{
  "model": "encoder-decoder audio transcriber",
  "dataset": "read English sentences (LibriTTS-R)",
  "train_examples": 15625,
  "n_mels": 64,
  "hop_length": 160,
  "input": "log_mel",
  "spec_augment": false,
  "win_length": 400,
  "tokenizer": "char",
  "vocab_size": 32,
  "encoder_arch": "transformer",
  "encoder_norm": "layernorm",
  "encoder_norm_position": "pre",
  "encoder_activation": "gelu",
  "encoder_head_dim": 32,
  "encoder_fused_qkv": false,
  "encoder_bias": "all",
  "encoder_qk_norm": false,
  "encoder_layer_scale_init": 0.01,
  "encoder_parallel_block": false,
  "encoder_moe": "top_k",
  "encoder_drop_path": 0.05,
  "encoder_num_experts": 32,
  "encoder_moe_every": 1,
  "encoder_expert_mlp_ratio": 0.5,
  "encoder_experts_per_token": 1,
  "encoder_shared_expert": false,
  "encoder_subsampling": 4,
  "encoder_layers": 8,
  "encoder_width": 256,
  "encoder_positions": "relative_bias",
  "fusion": "cross_attention",
  "decoder_width": 192,
  "decoder_layers": 10,
  "decoder_norm": "layernorm",
  "decoder_norm_position": "pre",
  "decoder_activation": "swiglu",
  "decoder_mlp_ratio": 2.67,
  "decoder_head_dim": 32,
  "decoder_fused_qkv": false,
  "decoder_bias": "qkv",
  "decoder_qk_norm": true,
  "decoder_parallel_block": false,
  "decoder_dropout": 0.05,
  "decoder_inner_norm": false,
  "decoder_positions": "learned",
  "decoder_cross_attention_every": 2,
  "decoder_tie_embeddings": true,
  "residual_init": "none",
  "optimizer": "adamw",
  "lr": 0.0019,
  "beta1": 0.8,
  "beta2": 0.999,
  "eps": 1e-08,
  "steps": 11500,
  "batch_size": 128,
  "epochs": 94.2,
  "lr_schedule": "wsd",
  "decay_fraction": 0.3,
  "final_lr_fraction": 0.05,
  "warmup_steps": 570,
  "weight_decay": 0.05
}
Rows from expert 0 of block 4 of the audio encoder, named by matrix and row number. Rows with one number belong to one neuron. Each number is 50 + 10 x the weight over its row's rms, rounded and kept within 0 to 99. All counts start at 0. After the name is the row's rms in percent of the matrix's.
# up: expert up (encoder.blocks.4.mlp.up, 32x128x256), inputs 0-127
# down: expert down (encoder.blocks.4.mlp.down, 32x256x128, transposed), outputs 0-127
up.33 106:51 69 36 43 59 50 53 49 57 51 66 34 33 48 34 61 50 49 58 32 29 73 44 58 58 32 54 39 34 52 55 58 45 38 56 71 47 50 61 49 48 38 57 56 33 63 46 57 15 46 50 68 49 48 45 57 52 59 41 48 44 50 46 56 52 64 54 50 48 54 53 43 48 56 62 58 47 37 52 46 54 50 62 41 41 59 57 33 47 54 39 66 55 66 62 52 44 57 63 43 50 44 46 41 59 68 37 47 54 64 56 36 49 58 59 36 51 47 46 65 46 46 27 51 60 52 63 56
up.34 106:52 56 55 32 44 70 50 61 52 53 57 40 45 57 58 64 53 37 49 68 27 52 44 55 56 52 43 42 68 63 45 61 43 64 28 61 46 39 51 43 47 53 52 51 54 48 57 45 54 42 38 41 40 54 42 44 53 40 76 48 42 47 52 34 43 43 48 56 47 56 51 46 54 42 44 43 46 66 51 45 64 57 47 61 43 62 48 58 62 59 47 57 71 56 48 48 61 55 34 54 53 54 50 62 60 73 54 52 56 65 54 56 47 55 54 25 47 50 67 52 50 53 42 68 50 55 52 51
up.35 099:44 53 65 50 62 45 39 70 60 60 50 47 65 53 49 47 65 57 36 60 49 59 64 59 46 53 43 52 41 41 54 50 47 50 63 52 36 54 42 37 65 49 63 42 37 37 63 53 45 54 51 45 51 61 46 49 43 40 54 49 32 40 46 52 45 64 49 58 42 57 33 71 52 77 47 44 36 34 42 37 55 65 36 33 45 57 33 42 60 30 43 56 48 60 65 65 53 68 51 32 47 52 36 31 43 53 46 38 45 60 36 44 45 60 53 41 34 34 61 42 44 52 48 63 64 55 49 45
up.36 098:50 51 54 37 60 52 52 58 55 38 55 33 53 60 46 42 59 52 28 51 52 27 47 66 49 55 59 58 52 40 38 41 44 61 36 50 47 52 64 35 46 54 49 56 64 35 57 52 50 42 58 54 43 55 48 49 51 23 61 35 55 47 57 55 43 37 53 37 49 52 42 65 48 50 43 48 39 44 73 37 58 41 54 63 54 55 36 49 62 37 35 49 66 43 61 56 51 61 36 65 47 77 51 72 51 58 57 43 51 51 50 56 43 52 28 49 46 39 57 51 47 61 55 60 58 53 51 56
down.33 097:46 48 40 52 57 44 41 54 62 25 56 57 49 39 51 62 59 64 57 41 64 38 57 52 63 51 33 42 51 55 46 52 51 61 55 42 58 55 66 63 61 50 52 64 53 40 24 39 53 41 55 32 30 42 62 22 71 48 60 52 51 48 53 53 53 26 50 49 44 55 30 64 46 39 37 30 50 50 53 54 54 50 60 53 38 49 61 44 37 46 52 39 43 35 60 54 58 40 57 49 49 53 51 51 55 53 48 47 47 42 55 49 52 46 40 49 55 52 52 72 43 37 47 61 58 51 42 48
down.34 101:63 62 26 55 53 45 51 59 25 69 56 67 60 51 55 39 50 29 62 54 56 64 46 40 64 41 76 56 51 41 39 51 61 47 49 46 76 44 35 41 53 48 31 45 37 58 58 51 49 59 53 59 49 52 58 57 48 34 45 49 51 73 45 61 56 63 63 51 60 53 37 58 61 52 45 58 47 71 70 66 32 40 49 70 50 38 34 51 44 31 53 54 43 58 59 41 54 53 67 60 48 48 49 55 46 49 57 59 62 46 75 48 46 50 57 46 57 58 64 56 54 38 56 52 41 69 41 55
down.35 102:49 46 53 49 38 29 57 45 55 32 45 27 65 43 45 59 57 56 49 42 47 52 54 49 44 57 49 32 59 66 46 48 52 36 53 52 34 63 62 39 48 55 33 43 47 42 41 55 38 39 52 52 37 68 49 52 40 57 54 41 60 39 57 47 46 67 70 58 51 49 58 41 59 65 27 57 51 43 54 47 49 36 44 65 33 43 50 50 58 38 67 64 40 41 32 32 43 27 61 59 57 55 44 64 50 64 61 50 27 44 64 59 50 62 50 32 62 43 43 49 43 40 60 55 73 49 34 33
down.36 098:60 57 33 51 48 73 52 56 30 70 51 32 66 55 45 48 52 51 62 35 71 62 59 57 53 53 66 49 51 51 42 37 62 55 49 39 40 40 58 44 48 48 61 62 46 61 45 50 62 51 61 54 34 51 21 56 73 53 65 40 64 82 49 43 49 50 36 42 71 61 44 52 40 38 39 51 60 56 69 34 40 31 59 49 33 63 52 46 53 52 49 55 45 40 50 61 45 39 46 62 47 54 40 32 42 53 61 67 54 64 52 49 66 49 42 57 58 49 60 45 57 47 48 52 50 47 40 45