config.toml
encoder_arch = "transformer"
model = "encoder-decoder audio transcriber"
dataset = "read English sentences (LibriTTS-R)"
train_examples = 15625
n_mels = 64
hop_length = 160
input = "log_mel"
spec_augment = false
win_length = 400
tokenizer = "char"
vocab_size = 32
encoder_norm = "layernorm"
encoder_norm_position = "pre"
encoder_activation = "gelu"
encoder_head_dim = 32
encoder_fused_qkv = false
encoder_bias = "all"
encoder_qk_norm = false
encoder_layer_scale_init = 0.01
encoder_parallel_block = false
encoder_moe = "top_k"
encoder_drop_path = 0.05
encoder_num_experts = 32
encoder_moe_every = 1
encoder_expert_mlp_ratio = 0.5
encoder_experts_per_token = 1
encoder_shared_expert = false
encoder_subsampling = 4
encoder_layers = 8
encoder_width = 256
encoder_positions = "relative_bias"
fusion = "cross_attention"
decoder_width = 192
decoder_layers = 10
decoder_norm = "layernorm"
decoder_norm_position = "pre"
decoder_activation = "swiglu"
decoder_mlp_ratio = 2.67
decoder_head_dim = 32
decoder_fused_qkv = false
decoder_bias = "qkv"
decoder_qk_norm = true
decoder_parallel_block = false
decoder_dropout = 0.05
decoder_inner_norm = false
decoder_positions = "learned"
decoder_cross_attention_every = 2
decoder_tie_embeddings = true
residual_init = "none"
optimizer = "adamw"
lr = 0.0019
beta1 = 0.8
beta2 = 0.999
eps = 1e-08
steps = 11500
batch_size = 128
epochs = 94.2
lr_schedule = "wsd"
decay_fraction = 0.3
final_lr_fraction = 0.05
warmup_steps = 570
weight_decay = 0.05
Rows from block 2 of the audio encoder of a small encoder-decoder audio transcriber, named by matrix and row number. Rows with one number within an expert belong to one neuron, the router's apart. Each number is 50 + 15 x the weight over its row's rms, rounded and kept within 0 to 99. All counts start at 0.
After each expert's rows are labels from the 100 clips, of 14976, where the router gives the expert most weight on average: "responds to" is what is common among them. Only what is clearly more common there than usual is listed. The data: read English sentences (LibriTTS-R). In brackets: how many of the 100.
# router: router (encoder.blocks.2.mlp.router.weight, 32x256), inputs 0-127
# up: expert up (encoder.blocks.2.mlp.up, 32x128x256), inputs 0-127
# down: expert down (encoder.blocks.2.mlp.down, 32x256x128, transposed), outputs 0-127

# expert 12
router.12:21 49 63 23 38 56 57 48 27 55 56 37 36 57 28 30 57 67 50 35 64 60 45 70 57 46 50 30 57 55 37 55 49 50 62 79 42 60 44 13 45 76 46 39 47 54 23 54 40 35 41 36 42 46 31 62 57 40 18 15 48 47 39 47 40 48 45 27 37 48 47 46 40 65 52 27 40 36 64 37 37 49 40 32 40 34 43 50 44 58 28 55 42 60 37 20 48 37 41 57 43 45 46 53 45 38 34 13 33 38 22 39 44 41 60 19 59 39 25 67 59 64 35 63 46 44 54 50
up.4:55 63 21 50 44 66 61 49 96 73 62 38 49 67 74 47 60 45 61 69 78 62 54 52 52 72 70 70 59 59 64 22 34 76 36 42 33 39 61 73 33 28 48 23 63 61 39 50 57 43 46 55 50 41 23 29 00 32 56 75 44 40 48 49 59 54 56 42 75 42 47 46 67 48 47 75 43 43 41 49 46 32 33 58 48 38 73 37 65 52 44 55 29 52 40 74 58 75 59 72 32 59 53 46 60 48 49 44 81 99 55 42 38 34 36 41 63 42 67 56 35 38 32 33 39 56 50 50
down.4:57 51 52 56 58 48 60 44 52 32 55 57 46 49 61 50 38 55 36 33 65 49 56 72 54 42 63 52 44 44 42 37 49 40 51 70 32 65 26 76 42 57 47 56 26 68 68 33 64 41 42 53 30 45 24 06 36 44 53 45 31 53 11 85 29 69 71 80 53 51 66 54 34 64 49 40 34 90 60 35 43 46 52 52 39 56 49 64 31 51 50 40 58 44 32 77 58 82 33 53 35 29 65 60 62 40 36 71 82 47 54 33 53 50 55 56 68 62 39 40 54 56 64 50 43 56 67 48
up.5:47 64 41 64 32 38 31 53 48 30 49 57 49 62 34 06 42 25 24 11 49 52 75 52 59 51 45 86 56 24 42 42 48 49 57 74 60 62 55 66 25 43 38 44 18 39 65 53 69 73 53 49 77 44 42 55 30 24 55 81 28 71 48 57 54 54 75 45 66 51 77 62 49 50 62 38 52 41 52 73 61 38 22 61 65 47 37 21 46 28 73 56 46 48 37 57 64 20 24 35 66 50 47 64 54 47 39 67 58 47 57 34 23 45 36 55 65 45 33 42 41 26 82 58 57 60 59 49
down.5:27 61 79 61 40 48 44 31 48 73 58 60 60 48 49 22 62 43 29 17 65 51 39 43 59 53 33 45 49 50 40 64 45 62 44 18 67 52 35 05 56 57 40 74 40 45 75 68 45 44 61 62 32 58 48 63 53 52 51 50 55 44 48 71 42 38 37 30 37 55 52 57 53 25 42 43 58 64 59 46 30 65 35 18 81 50 47 99 55 63 32 45 69 30 32 41 67 35 46 38 48 61 38 83 35 51 66 40 33 53 28 55 64 46 51 32 59 48 62 85 43 65 38 54 17 47 54 44
responds to: voice: male (87)

# expert 25
router.25:61 18 35 41 61 57 75 41 29 13 47 50 51 50 46 34 50 41 73 37 54 40 57 47 52 74 72 61 50 53 38 62 64 53 32 44 81 27 35 00 27 54 33 52 70 63 36 48 67 59 43 33 53 37 49 39 44 32 24 57 46 42 52 46 28 40 35 51 40 22 45 62 39 56 36 43 97 60 42 38 27 40 47 77 61 50 19 48 43 55 22 50 29 58 33 53 37 40 65 59 81 55 45 46 36 68 63 31 35 29 48 63 37 69 46 41 19 61 56 05 72 53 67 53 74 54 48 49
up.4:23 42 39 77 40 50 37 75 58 77 56 40 46 70 56 53 40 62 82 32 35 44 52 50 46 34 46 42 39 25 64 45 57 57 77 37 59 58 43 62 69 61 38 48 65 26 61 45 38 63 54 63 02 37 51 57 62 34 17 50 12 60 43 63 18 34 62 63 61 51 47 47 65 67 73 42 29 31 40 51 66 44 40 53 44 47 57 43 57 34 63 55 39 51 13 57 61 21 42 33 48 86 48 37 54 57 32 60 34 56 51 21 39 51 23 55 33 53 04 60 38 68 55 70 21 19 53 50
down.4:35 52 12 61 77 68 62 45 48 43 55 40 62 65 41 73 55 44 33 60 41 45 46 63 36 40 71 41 59 70 56 56 49 69 45 37 39 42 38 72 45 48 40 53 47 46 35 60 61 41 64 63 34 58 33 51 42 56 54 75 50 36 50 48 37 81 37 39 70 80 59 23 30 53 67 66 28 52 47 55 60 68 54 37 31 58 38 46 42 20 49 57 55 35 83 63 51 52 38 42 30 31 43 58 53 63 61 58 63 57 33 32 52 61 37 70 67 47 58 44 49 29 40 11 25 45 54 57
up.5:59 31 40 50 34 28 36 61 71 76 58 58 49 55 82 22 59 26 56 36 22 44 67 45 54 51 57 49 55 40 82 31 38 68 80 42 53 39 03 58 56 48 46 64 66 35 47 57 42 57 58 62 56 56 92 39 32 35 43 25 68 30 55 59 46 41 90 61 53 39 55 70 35 61 51 33 47 51 42 52 54 27 27 51 70 48 51 51 56 26 74 47 32 48 19 37 75 58 41 36 47 81 38 50 42 52 40 67 37 54 74 34 35 62 48 48 43 38 03 48 54 46 53 62 31 73 65 65
down.5:47 56 51 42 58 58 60 64 56 65 34 20 54 44 45 61 55 57 47 11 38 47 52 52 57 47 56 34 34 47 62 70 23 53 75 39 48 65 47 66 29 38 61 72 44 61 99 56 57 32 59 66 72 73 32 44 73 57 58 55 58 46 38 25 27 57 33 35 35 62 43 63 47 39 45 44 52 62 38 46 65 73 32 33 70 58 32 44 46 55 34 45 58 14 53 18 56 63 31 48 37 54 48 15 53 50 42 69 41 38 42 62 72 47 47 36 54 59 43 51 49 58 20 79 58 54 27 56
responds to: the word "i" (56); the word "my" (35)

# expert 5
router.5:43 55 41 00 10 34 12 59 49 22 46 62 23 54 39 54 48 40 37 27 49 63 53 62 47 38 27 42 42 30 68 54 47 40 51 70 17 25 37 65 50 25 55 59 33 51 62 45 45 74 43 72 70 43 30 27 32 48 48 57 46 42 30 37 78 49 39 61 54 50 24 46 53 51 34 63 48 38 42 34 26 28 64 23 21 25 44 57 44 35 48 50 52 47 39 38 46 52 16 51 73 29 52 42 60 66 58 58 74 35 58 47 47 67 43 63 36 63 31 48 54 18 39 53 66 51 48 51
up.5:05 58 52 64 49 24 20 52 67 84 51 47 51 38 43 55 63 56 73 26 44 59 09 34 53 29 41 56 53 80 12 68 35 70 60 60 48 30 55 72 62 48 45 58 25 64 09 54 30 51 65 59 38 52 34 48 60 74 38 59 45 54 29 33 51 63 47 63 54 57 54 43 57 41 37 49 01 50 52 35 47 69 47 49 24 56 37 40 53 99 57 52 37 49 40 48 61 38 39 76 49 27 38 33 42 47 40 54 40 25 55 15 49 52 69 49 51 52 66 56 58 54 64 62 62 45 52 53
down.5:56 38 71 75 32 55 53 44 50 26 61 17 23 61 68 36 52 49 35 72 52 52 41 55 47 53 54 41 37 75 61 53 31 48 51 74 54 56 35 61 61 70 21 68 43 47 66 59 53 33 49 42 56 65 50 39 67 51 64 47 32 81 74 39 23 48 35 65 48 62 50 26 70 31 64 38 44 53 25 49 33 64 62 39 58 65 40 42 48 66 30 58 64 66 37 36 47 26 56 46 35 31 32 72 73 54 30 56 55 76 34 74 78 59 52 29 60 91 23 33 62 33 59 28 50 50 47 33
up.6:32 44 67 21 39 31 58 47 43 47 58 43 62 63 63 29 53 56 24 41 67 57 79 30 64 49 29 29 64 29 52 45 70 40 50 47 42 49 59 54 50 51 42 51 23 30 45 55 48 41 73 31 48 81 77 30 55 18 52 49 67 44 75 32 50 76 55 55 61 41 72 37 38 48 70 47 00 59 39 59 33 40 48 28 67 67 39 56 45 23 40 55 31 42 24 36 59 63 25 65 44 34 43 69 48 31 58 18 35 05 37 45 32 33 66 66 58 48 57 08 47 52 45 84 40 45 56 61
down.6:41 81 15 52 42 44 56 54 56 59 47 66 40 48 47 44 31 31 27 54 30 58 42 51 31 45 82 57 46 32 48 60 80 60 35 62 56 51 70 83 46 56 39 64 62 50 66 42 61 52 12 71 37 54 41 42 37 64 07 38 47 24 36 59 52 61 48 54 37 44 52 64 55 28 84 33 66 76 33 39 30 54 35 44 48 52 42 57 40 49 67 48 78 28 20 46 41 42 34 61 38 15 29 74 52 45 50 59 34 48 53 20 33 39 51 45 66 87 49 56 82 60 64 29 57 45 58 39
responds to: voice: female (81)

# expert 4
router.4:32 61 33 34 51 53 50 58 33 55 51 52 55 62 55 52 32 35 44 53 52 47 59 67 51 32 79 54 81 33 57 35 64 60 33 46 31 55 50 70 15 56 34 41 45 44 20 50 39 32 51 42 53 68 39 30 28 42 49 53 49 48 58 36 48 26 19 61 64 37 43 35 60 23 63 64 37 75 58 20 77 39 41 40 42 41 46 46 56 60 60 50 59 52 45 69 59 55 79 30 39 65 54 47 46 45 43 57 28 63 47 41 01 31 52 78 35 36 70 58 34 70 40 29 43 41 48 49
up.5:54 50 75 58 43 66 38 55 31 46 57 51 63 46 47 67 40 55 74 52 46 71 66 49 54 26 55 27 35 62 64 89 48 34 48 46 49 58 50 37 48 53 38 33 84 75 49 61 60 69 62 32 62 60 60 58 89 59 49 46 46 55 52 23 35 83 29 44 36 87 40 36 37 61 44 64 12 54 61 38 32 33 68 38 27 44 53 77 54 69 46 54 56 50 69 37 27 47 53 51 50 31 50 30 37 75 43 48 50 45 55 57 55 46 43 51 30 50 60 45 39 37 49 29 48 46 48 52
down.5:57 38 50 67 65 50 56 47 60 49 64 32 52 79 68 49 47 51 60 28 44 32 65 41 70 14 43 41 30 43 50 55 44 30 62 74 46 55 76 57 51 51 47 50 30 60 55 48 54 51 67 47 51 48 49 40 67 51 50 85 68 85 47 32 28 74 44 16 49 27 63 33 55 28 60 42 50 64 74 49 53 68 52 48 50 51 51 39 66 75 48 58 75 55 61 18 53 69 69 46 71 57 43 81 51 35 17 29 45 70 50 51 58 58 81 52 49 75 13 51 39 55 69 69 42 52 42 55
up.6:26 44 52 37 54 51 45 47 39 43 51 44 68 61 48 39 46 51 63 54 29 54 64 39 54 68 38 41 47 56 29 67 59 41 66 37 73 41 69 58 24 37 57 61 36 38 57 53 40 35 30 53 38 20 30 35 46 46 63 45 45 16 72 50 35 28 30 37 62 54 38 44 35 38 56 35 10 36 50 47 41 54 49 57 53 60 59 52 05 35 43 48 36 27 36 51 44 42 57 46 46 32 38 06 64 68 58 44 42 32 45 41 49 47 64 42 65 56 39 62 40 43 55 80 11 41 53 64
down.6:37 51 65 70 67 80 48 34 42 89 46 64 64 79 54 36 53 22 47 43 45 25 69 38 62 73 25 64 62 60 61 78 64 47 36 59 75 72 57 31 71 38 61 09 28 55 80 46 57 44 47 57 42 52 24 59 71 63 37 58 27 48 58 56 25 68 49 32 52 42 52 41 76 32 48 40 41 69 49 37 67 76 55 49 27 40 56 47 53 51 61 62 24 33 58 71 55 48 48 43 31 52 29 39 37 48 44 70 14 48 31 39 73 62 68 47 43 57 78 58 56 41 62 65 64 41 65 38
responds to: voice: male (83); the word "of" (57)

# expert 2
router.2:41 40 16 75 57 79 32 85 66 50 49 42 56 51 34 44 65 36 44 55 50 36 59 34 47 61 55 48 28 74 67 33 39 52 53 59 37 57 22 42 50 34 23 49 80 45 63 44 34 44 29 58 46 16 55 42 36 59 32 75 31 39 71 58 35 53 57 52 32 27 47 44 16 76 36 42 56 66 57 45 55 08 53 49 57 53 64 46 31 63 47 46 33 35 57 59 44 79 61 57 25 48 61 51 54 48 25 31 50 67 56 26 34 21 60 67 73 43 45 60 65 24 46 48 46 80 47 52
up.0:54 63 47 41 47 68 36 61 38 34 50 77 59 63 56 35 46 46 27 20 66 46 91 14 34 53 38 41 61 37 45 49 57 53 24 08 48 64 68 58 25 64 52 40 70 51 58 42 47 28 53 41 73 65 34 86 58 35 64 48 34 42 54 39 54 27 41 32 61 43 16 70 29 51 75 22 58 49 39 34 34 58 45 44 33 50 38 35 47 46 49 53 64 25 63 53 45 22 19 17 68 29 45 37 43 30 62 47 27 41 59 49 72 46 34 21 59 48 63 35 10 31 81 67 48 57 61 46
down.0:35 74 59 51 80 74 40 63 33 34 37 50 59 42 41 75 58 49 56 58 03 44 37 43 47 78 25 73 63 43 77 88 40 77 20 57 35 60 42 50 52 40 79 50 48 64 69 55 32 67 67 32 42 47 35 34 63 57 49 39 46 54 46 23 48 25 39 54 63 42 49 31 32 19 21 17 63 50 47 40 61 40 62 57 69 27 56 71 51 69 34 41 61 53 62 65 37 63 21 50 37 33 28 46 26 34 44 74 55 17 50 48 57 51 29 46 40 62 58 46 51 47 17 78 37 76 35 44
up.1:38 33 86 54 54 63 26 48 68 53 48 66 33 47 64 52 28 35 53 51 48 49 29 48 47 37 52 28 48 61 58 65 39 24 46 73 40 33 46 79 55 57 46 55 57 57 38 43 36 68 58 32 52 68 24 49 40 47 58 55 37 58 48 42 53 61 40 21 22 45 42 46 68 44 59 36 20 42 53 26 35 67 48 43 24 80 47 55 60 84 59 61 56 31 81 43 76 57 07 27 63 46 64 70 28 62 74 36 60 49 33 61 62 63 47 63 20 44 74 49 26 66 59 53 51 24 44 53
down.1:49 26 74 61 45 72 50 46 45 45 54 72 57 58 64 67 43 54 57 38 50 34 48 47 58 61 76 62 42 30 40 44 59 61 37 33 35 18 52 34 71 54 62 42 46 42 51 64 42 60 58 56 47 41 30 51 34 70 58 50 19 44 62 44 82 18 26 52 44 33 64 51 51 67 41 41 49 53 64 22 63 59 35 49 65 52 51 27 44 09 60 48 48 64 41 65 42 35 60 61 34 25 34 64 23 51 43 53 78 51 66 45 48 52 46 44 56 41 68 98 49 68 86 37 69 57 58 56
responds to: voice: male (94)

# expert 6
router.6:73 46 46 55 76 46 43 42 73 34 58 40 39 55 19 36 56 56 33 75 54 56 46 83 59 48 71 54 49 56 53 37 43 72 35 54 12 34 52 45 30 32 30 41 66 52 41 56 37 57 48 56 40 26 19 59 20 19 42 54 44 26 14 59 38 62 45 47 70 29 46 57 60 99 58 59 41 56 51 84 39 48 46 34 21 41 61 54 20 40 63 52 41 47 45 72 44 80 43 64 55 46 89 32 43 51 54 30 57 72 27 71 22 47 49 64 67 34 38 36 63 55 72 36 37 46 59 55
up.5:16 19 62 33 68 35 33 51 49 46 55 35 41 58 48 57 69 52 58 42 50 53 45 52 49 26 49 52 39 39 59 32 42 39 25 48 39 17 41 51 41 37 50 44 60 70 45 54 41 49 63 45 67 49 33 42 62 22 37 32 05 49 28 54 30 47 34 42 36 41 47 73 61 70 45 48 65 39 53 42 40 55 52 41 35 65 49 53 25 58 43 52 46 67 53 56 37 56 64 33 45 53 48 52 57 64 24 24 39 52 56 43 49 44 32 59 51 60 47 59 31 37 49 32 38 75 47 47
down.5:44 55 63 64 46 47 64 33 47 44 56 26 37 38 50 35 62 43 59 66 44 55 62 18 53 31 36 44 39 35 64 54 56 26 44 78 63 78 49 24 54 28 61 59 44 50 39 53 60 24 53 69 27 34 28 66 50 32 55 53 69 87 41 49 50 28 50 50 65 68 58 39 51 23 68 52 36 56 60 45 33 68 65 56 55 30 64 43 54 31 39 40 48 51 45 34 36 64 40 70 34 69 36 52 30 47 71 57 84 31 61 41 75 62 75 45 50 87 32 36 27 30 65 47 46 52 65 52
up.6:64 50 48 15 56 50 34 47 56 58 58 37 42 47 46 59 55 38 26 54 73 35 36 44 54 74 40 21 30 60 51 47 23 53 65 46 26 35 47 32 60 31 33 75 63 56 56 61 53 38 48 46 49 37 44 45 19 38 39 28 63 52 72 55 37 50 62 40 25 44 69 66 64 58 47 18 66 25 62 64 51 17 53 40 32 77 38 68 41 69 48 60 14 67 67 52 64 47 57 77 46 68 34 60 54 54 39 26 53 23 41 28 39 27 55 38 42 43 13 49 28 62 59 51 49 37 61 59
down.6:51 99 51 39 67 41 31 66 50 37 50 82 33 24 54 73 55 37 61 80 07 52 25 80 50 45 45 59 60 49 49 55 61 36 43 45 53 25 21 54 34 54 55 52 62 54 58 58 58 50 60 46 39 32 66 59 23 51 37 39 57 45 45 66 35 69 46 46 75 64 34 52 46 56 51 83 52 51 24 28 33 21 68 42 41 25 52 31 45 38 86 36 58 30 48 41 79 35 80 67 77 54 58 57 77 40 50 32 33 56 61 50 56 50 73 63 62 67 33 52 47 40 55 54 69 53 49 65
responds to: voice: female (81); the word "in" (41)

# expert 13
router.13:32 78 82 50 06 39 51 41 71 20 51 61 56 57 81 32 64 50 45 56 40 59 54 07 52 39 39 27 64 52 69 63 46 43 57 63 63 32 59 74 49 54 24 26 38 42 35 54 34 47 60 31 44 61 59 27 45 54 27 76 22 43 40 24 44 47 32 15 48 23 66 42 58 48 42 46 71 60 71 52 41 62 24 71 31 45 49 54 82 55 46 55 88 58 52 76 78 20 45 52 28 66 42 43 56 50 18 50 44 27 41 67 48 47 54 28 56 40 29 68 57 63 63 57 42 48 56 51
up.4:62 18 52 42 43 45 29 47 50 68 53 66 43 51 60 44 94 39 16 57 74 55 59 48 55 66 54 41 24 49 48 23 69 56 50 64 45 80 32 68 32 53 44 53 51 37 67 55 37 23 58 50 79 62 52 52 19 38 62 76 47 33 90 78 28 65 41 28 37 54 53 34 26 75 32 62 55 38 45 45 56 43 44 84 50 45 65 34 47 70 63 57 33 33 31 60 62 49 40 28 42 55 67 47 66 56 35 36 75 34 39 53 55 51 40 63 57 43 22 41 40 11 57 55 48 31 51 52
down.4:45 54 72 52 77 32 42 81 70 54 45 66 25 53 52 54 60 55 29 22 32 54 57 52 62 56 36 33 60 33 62 37 53 38 15 60 62 83 54 52 55 43 59 50 49 41 52 68 51 50 16 40 40 54 60 64 56 39 76 37 46 54 50 67 30 48 53 44 44 54 44 34 56 28 44 54 30 73 30 33 72 22 48 38 69 46 55 62 36 37 50 41 53 46 75 31 66 54 95 61 43 72 42 58 40 56 34 45 52 62 38 68 59 55 55 66 40 50 48 47 52 47 45 74 79 65 37 54
up.5:49 49 40 55 64 81 55 53 51 62 41 61 62 66 46 63 48 74 46 69 53 43 38 33 41 47 61 45 63 41 38 31 23 63 50 51 61 15 52 50 60 75 56 23 33 47 18 40 26 55 62 68 36 29 47 71 41 60 15 64 39 55 48 63 56 57 51 48 57 51 51 71 47 61 55 35 57 26 31 56 64 59 35 29 28 45 49 62 36 62 36 44 45 63 32 64 42 61 44 63 63 41 41 59 68 59 61 53 19 65 51 30 47 49 58 63 74 42 63 63 73 62 23 68 79 39 53 55
down.5:41 66 33 52 29 56 50 24 40 31 50 52 73 75 53 40 67 34 56 45 59 74 75 53 59 44 59 24 72 43 70 57 70 72 52 73 21 62 49 36 68 77 28 59 45 51 51 54 40 53 50 71 66 53 67 40 48 53 54 66 18 30 77 52 47 43 78 67 33 63 54 47 40 59 30 50 52 49 37 55 43 53 60 56 55 43 52 82 39 68 32 57 31 60 39 50 58 69 65 58 72 55 38 62 69 33 64 58 41 58 69 50 60 57 40 65 49 57 36 53 82 38 65 52 37 81 69 44
responds to: voice: female (94)

# expert 10
router.10:58 47 51 59 19 13 61 26 33 34 48 52 53 53 44 07 54 36 54 30 67 49 63 63 55 32 27 29 68 42 36 35 58 64 49 33 69 55 89 32 61 45 82 44 27 74 69 59 61 63 51 65 63 50 50 37 55 64 48 70 77 78 59 24 53 45 43 72 58 47 46 53 86 22 53 88 51 51 62 81 35 58 47 62 97 51 61 49 74 46 56 51 40 43 44 48 40 37 38 25 54 33 55 59 59 52 62 52 46 33 63 53 59 69 42 60 50 40 37 56 55 20 31 41 36 30 48 51
up.4:50 61 48 47 31 39 62 56 75 37 56 52 28 52 52 62 64 55 23 40 59 42 69 39 70 48 71 57 70 65 56 62 41 63 41 63 45 22 23 30 27 51 50 57 44 65 60 73 18 75 31 52 60 32 45 40 35 34 27 38 51 54 31 55 47 46 47 65 48 23 58 48 55 57 38 49 47 39 94 70 54 37 50 40 30 57 48 20 42 47 50 73 22 59 60 46 75 51 44 70 46 64 38 26 64 64 47 42 66 51 55 47 27 27 73 29 45 25 37 71 47 48 48 97 49 49 69 72
down.4:30 37 55 42 48 53 64 49 61 64 50 36 77 68 24 49 59 24 52 64 62 46 42 25 55 54 64 87 63 27 78 68 30 58 15 31 55 70 55 47 51 58 38 46 49 52 51 48 71 76 45 46 44 15 59 58 50 56 40 52 59 63 67 52 53 45 58 65 80 49 52 52 67 31 48 55 51 72 35 63 56 30 29 70 51 39 64 41 68 40 66 44 47 77 52 63 47 16 34 41 72 20 26 50 36 62 69 68 31 11 77 47 45 43 39 39 28 56 50 72 52 44 72 62 60 64 58 35
up.5:25 46 41 51 41 72 47 45 81 62 44 47 40 69 63 47 59 47 82 60 60 90 43 42 39 47 65 38 34 73 35 33 34 54 49 62 65 30 62 42 45 23 39 69 78 56 62 42 28 68 40 47 41 53 50 64 36 43 46 52 54 52 43 32 42 45 51 63 26 32 71 38 51 31 56 52 45 78 12 38 18 09 33 64 59 58 67 54 67 42 63 53 14 54 22 35 79 42 40 36 27 53 51 31 40 55 30 59 34 41 40 43 54 39 13 16 39 64 37 42 17 42 48 44 22 35 52 40
down.5:75 79 30 43 70 28 66 88 43 40 24 56 58 37 55 33 68 52 43 59 25 52 53 62 57 18 48 26 01 53 66 58 56 49 59 30 56 61 81 49 45 37 44 34 20 48 69 61 55 47 25 43 44 63 35 66 38 45 60 59 31 15 32 49 41 29 62 63 41 41 35 60 57 52 54 29 53 33 36 63 54 56 36 39 28 48 71 52 27 58 79 36 49 42 46 19 55 65 49 31 69 55 57 33 56 47 72 21 70 45 40 49 54 51 61 52 35 74 53 66 56 32 77 49 73 49 32 38
responds to: voice: male (94)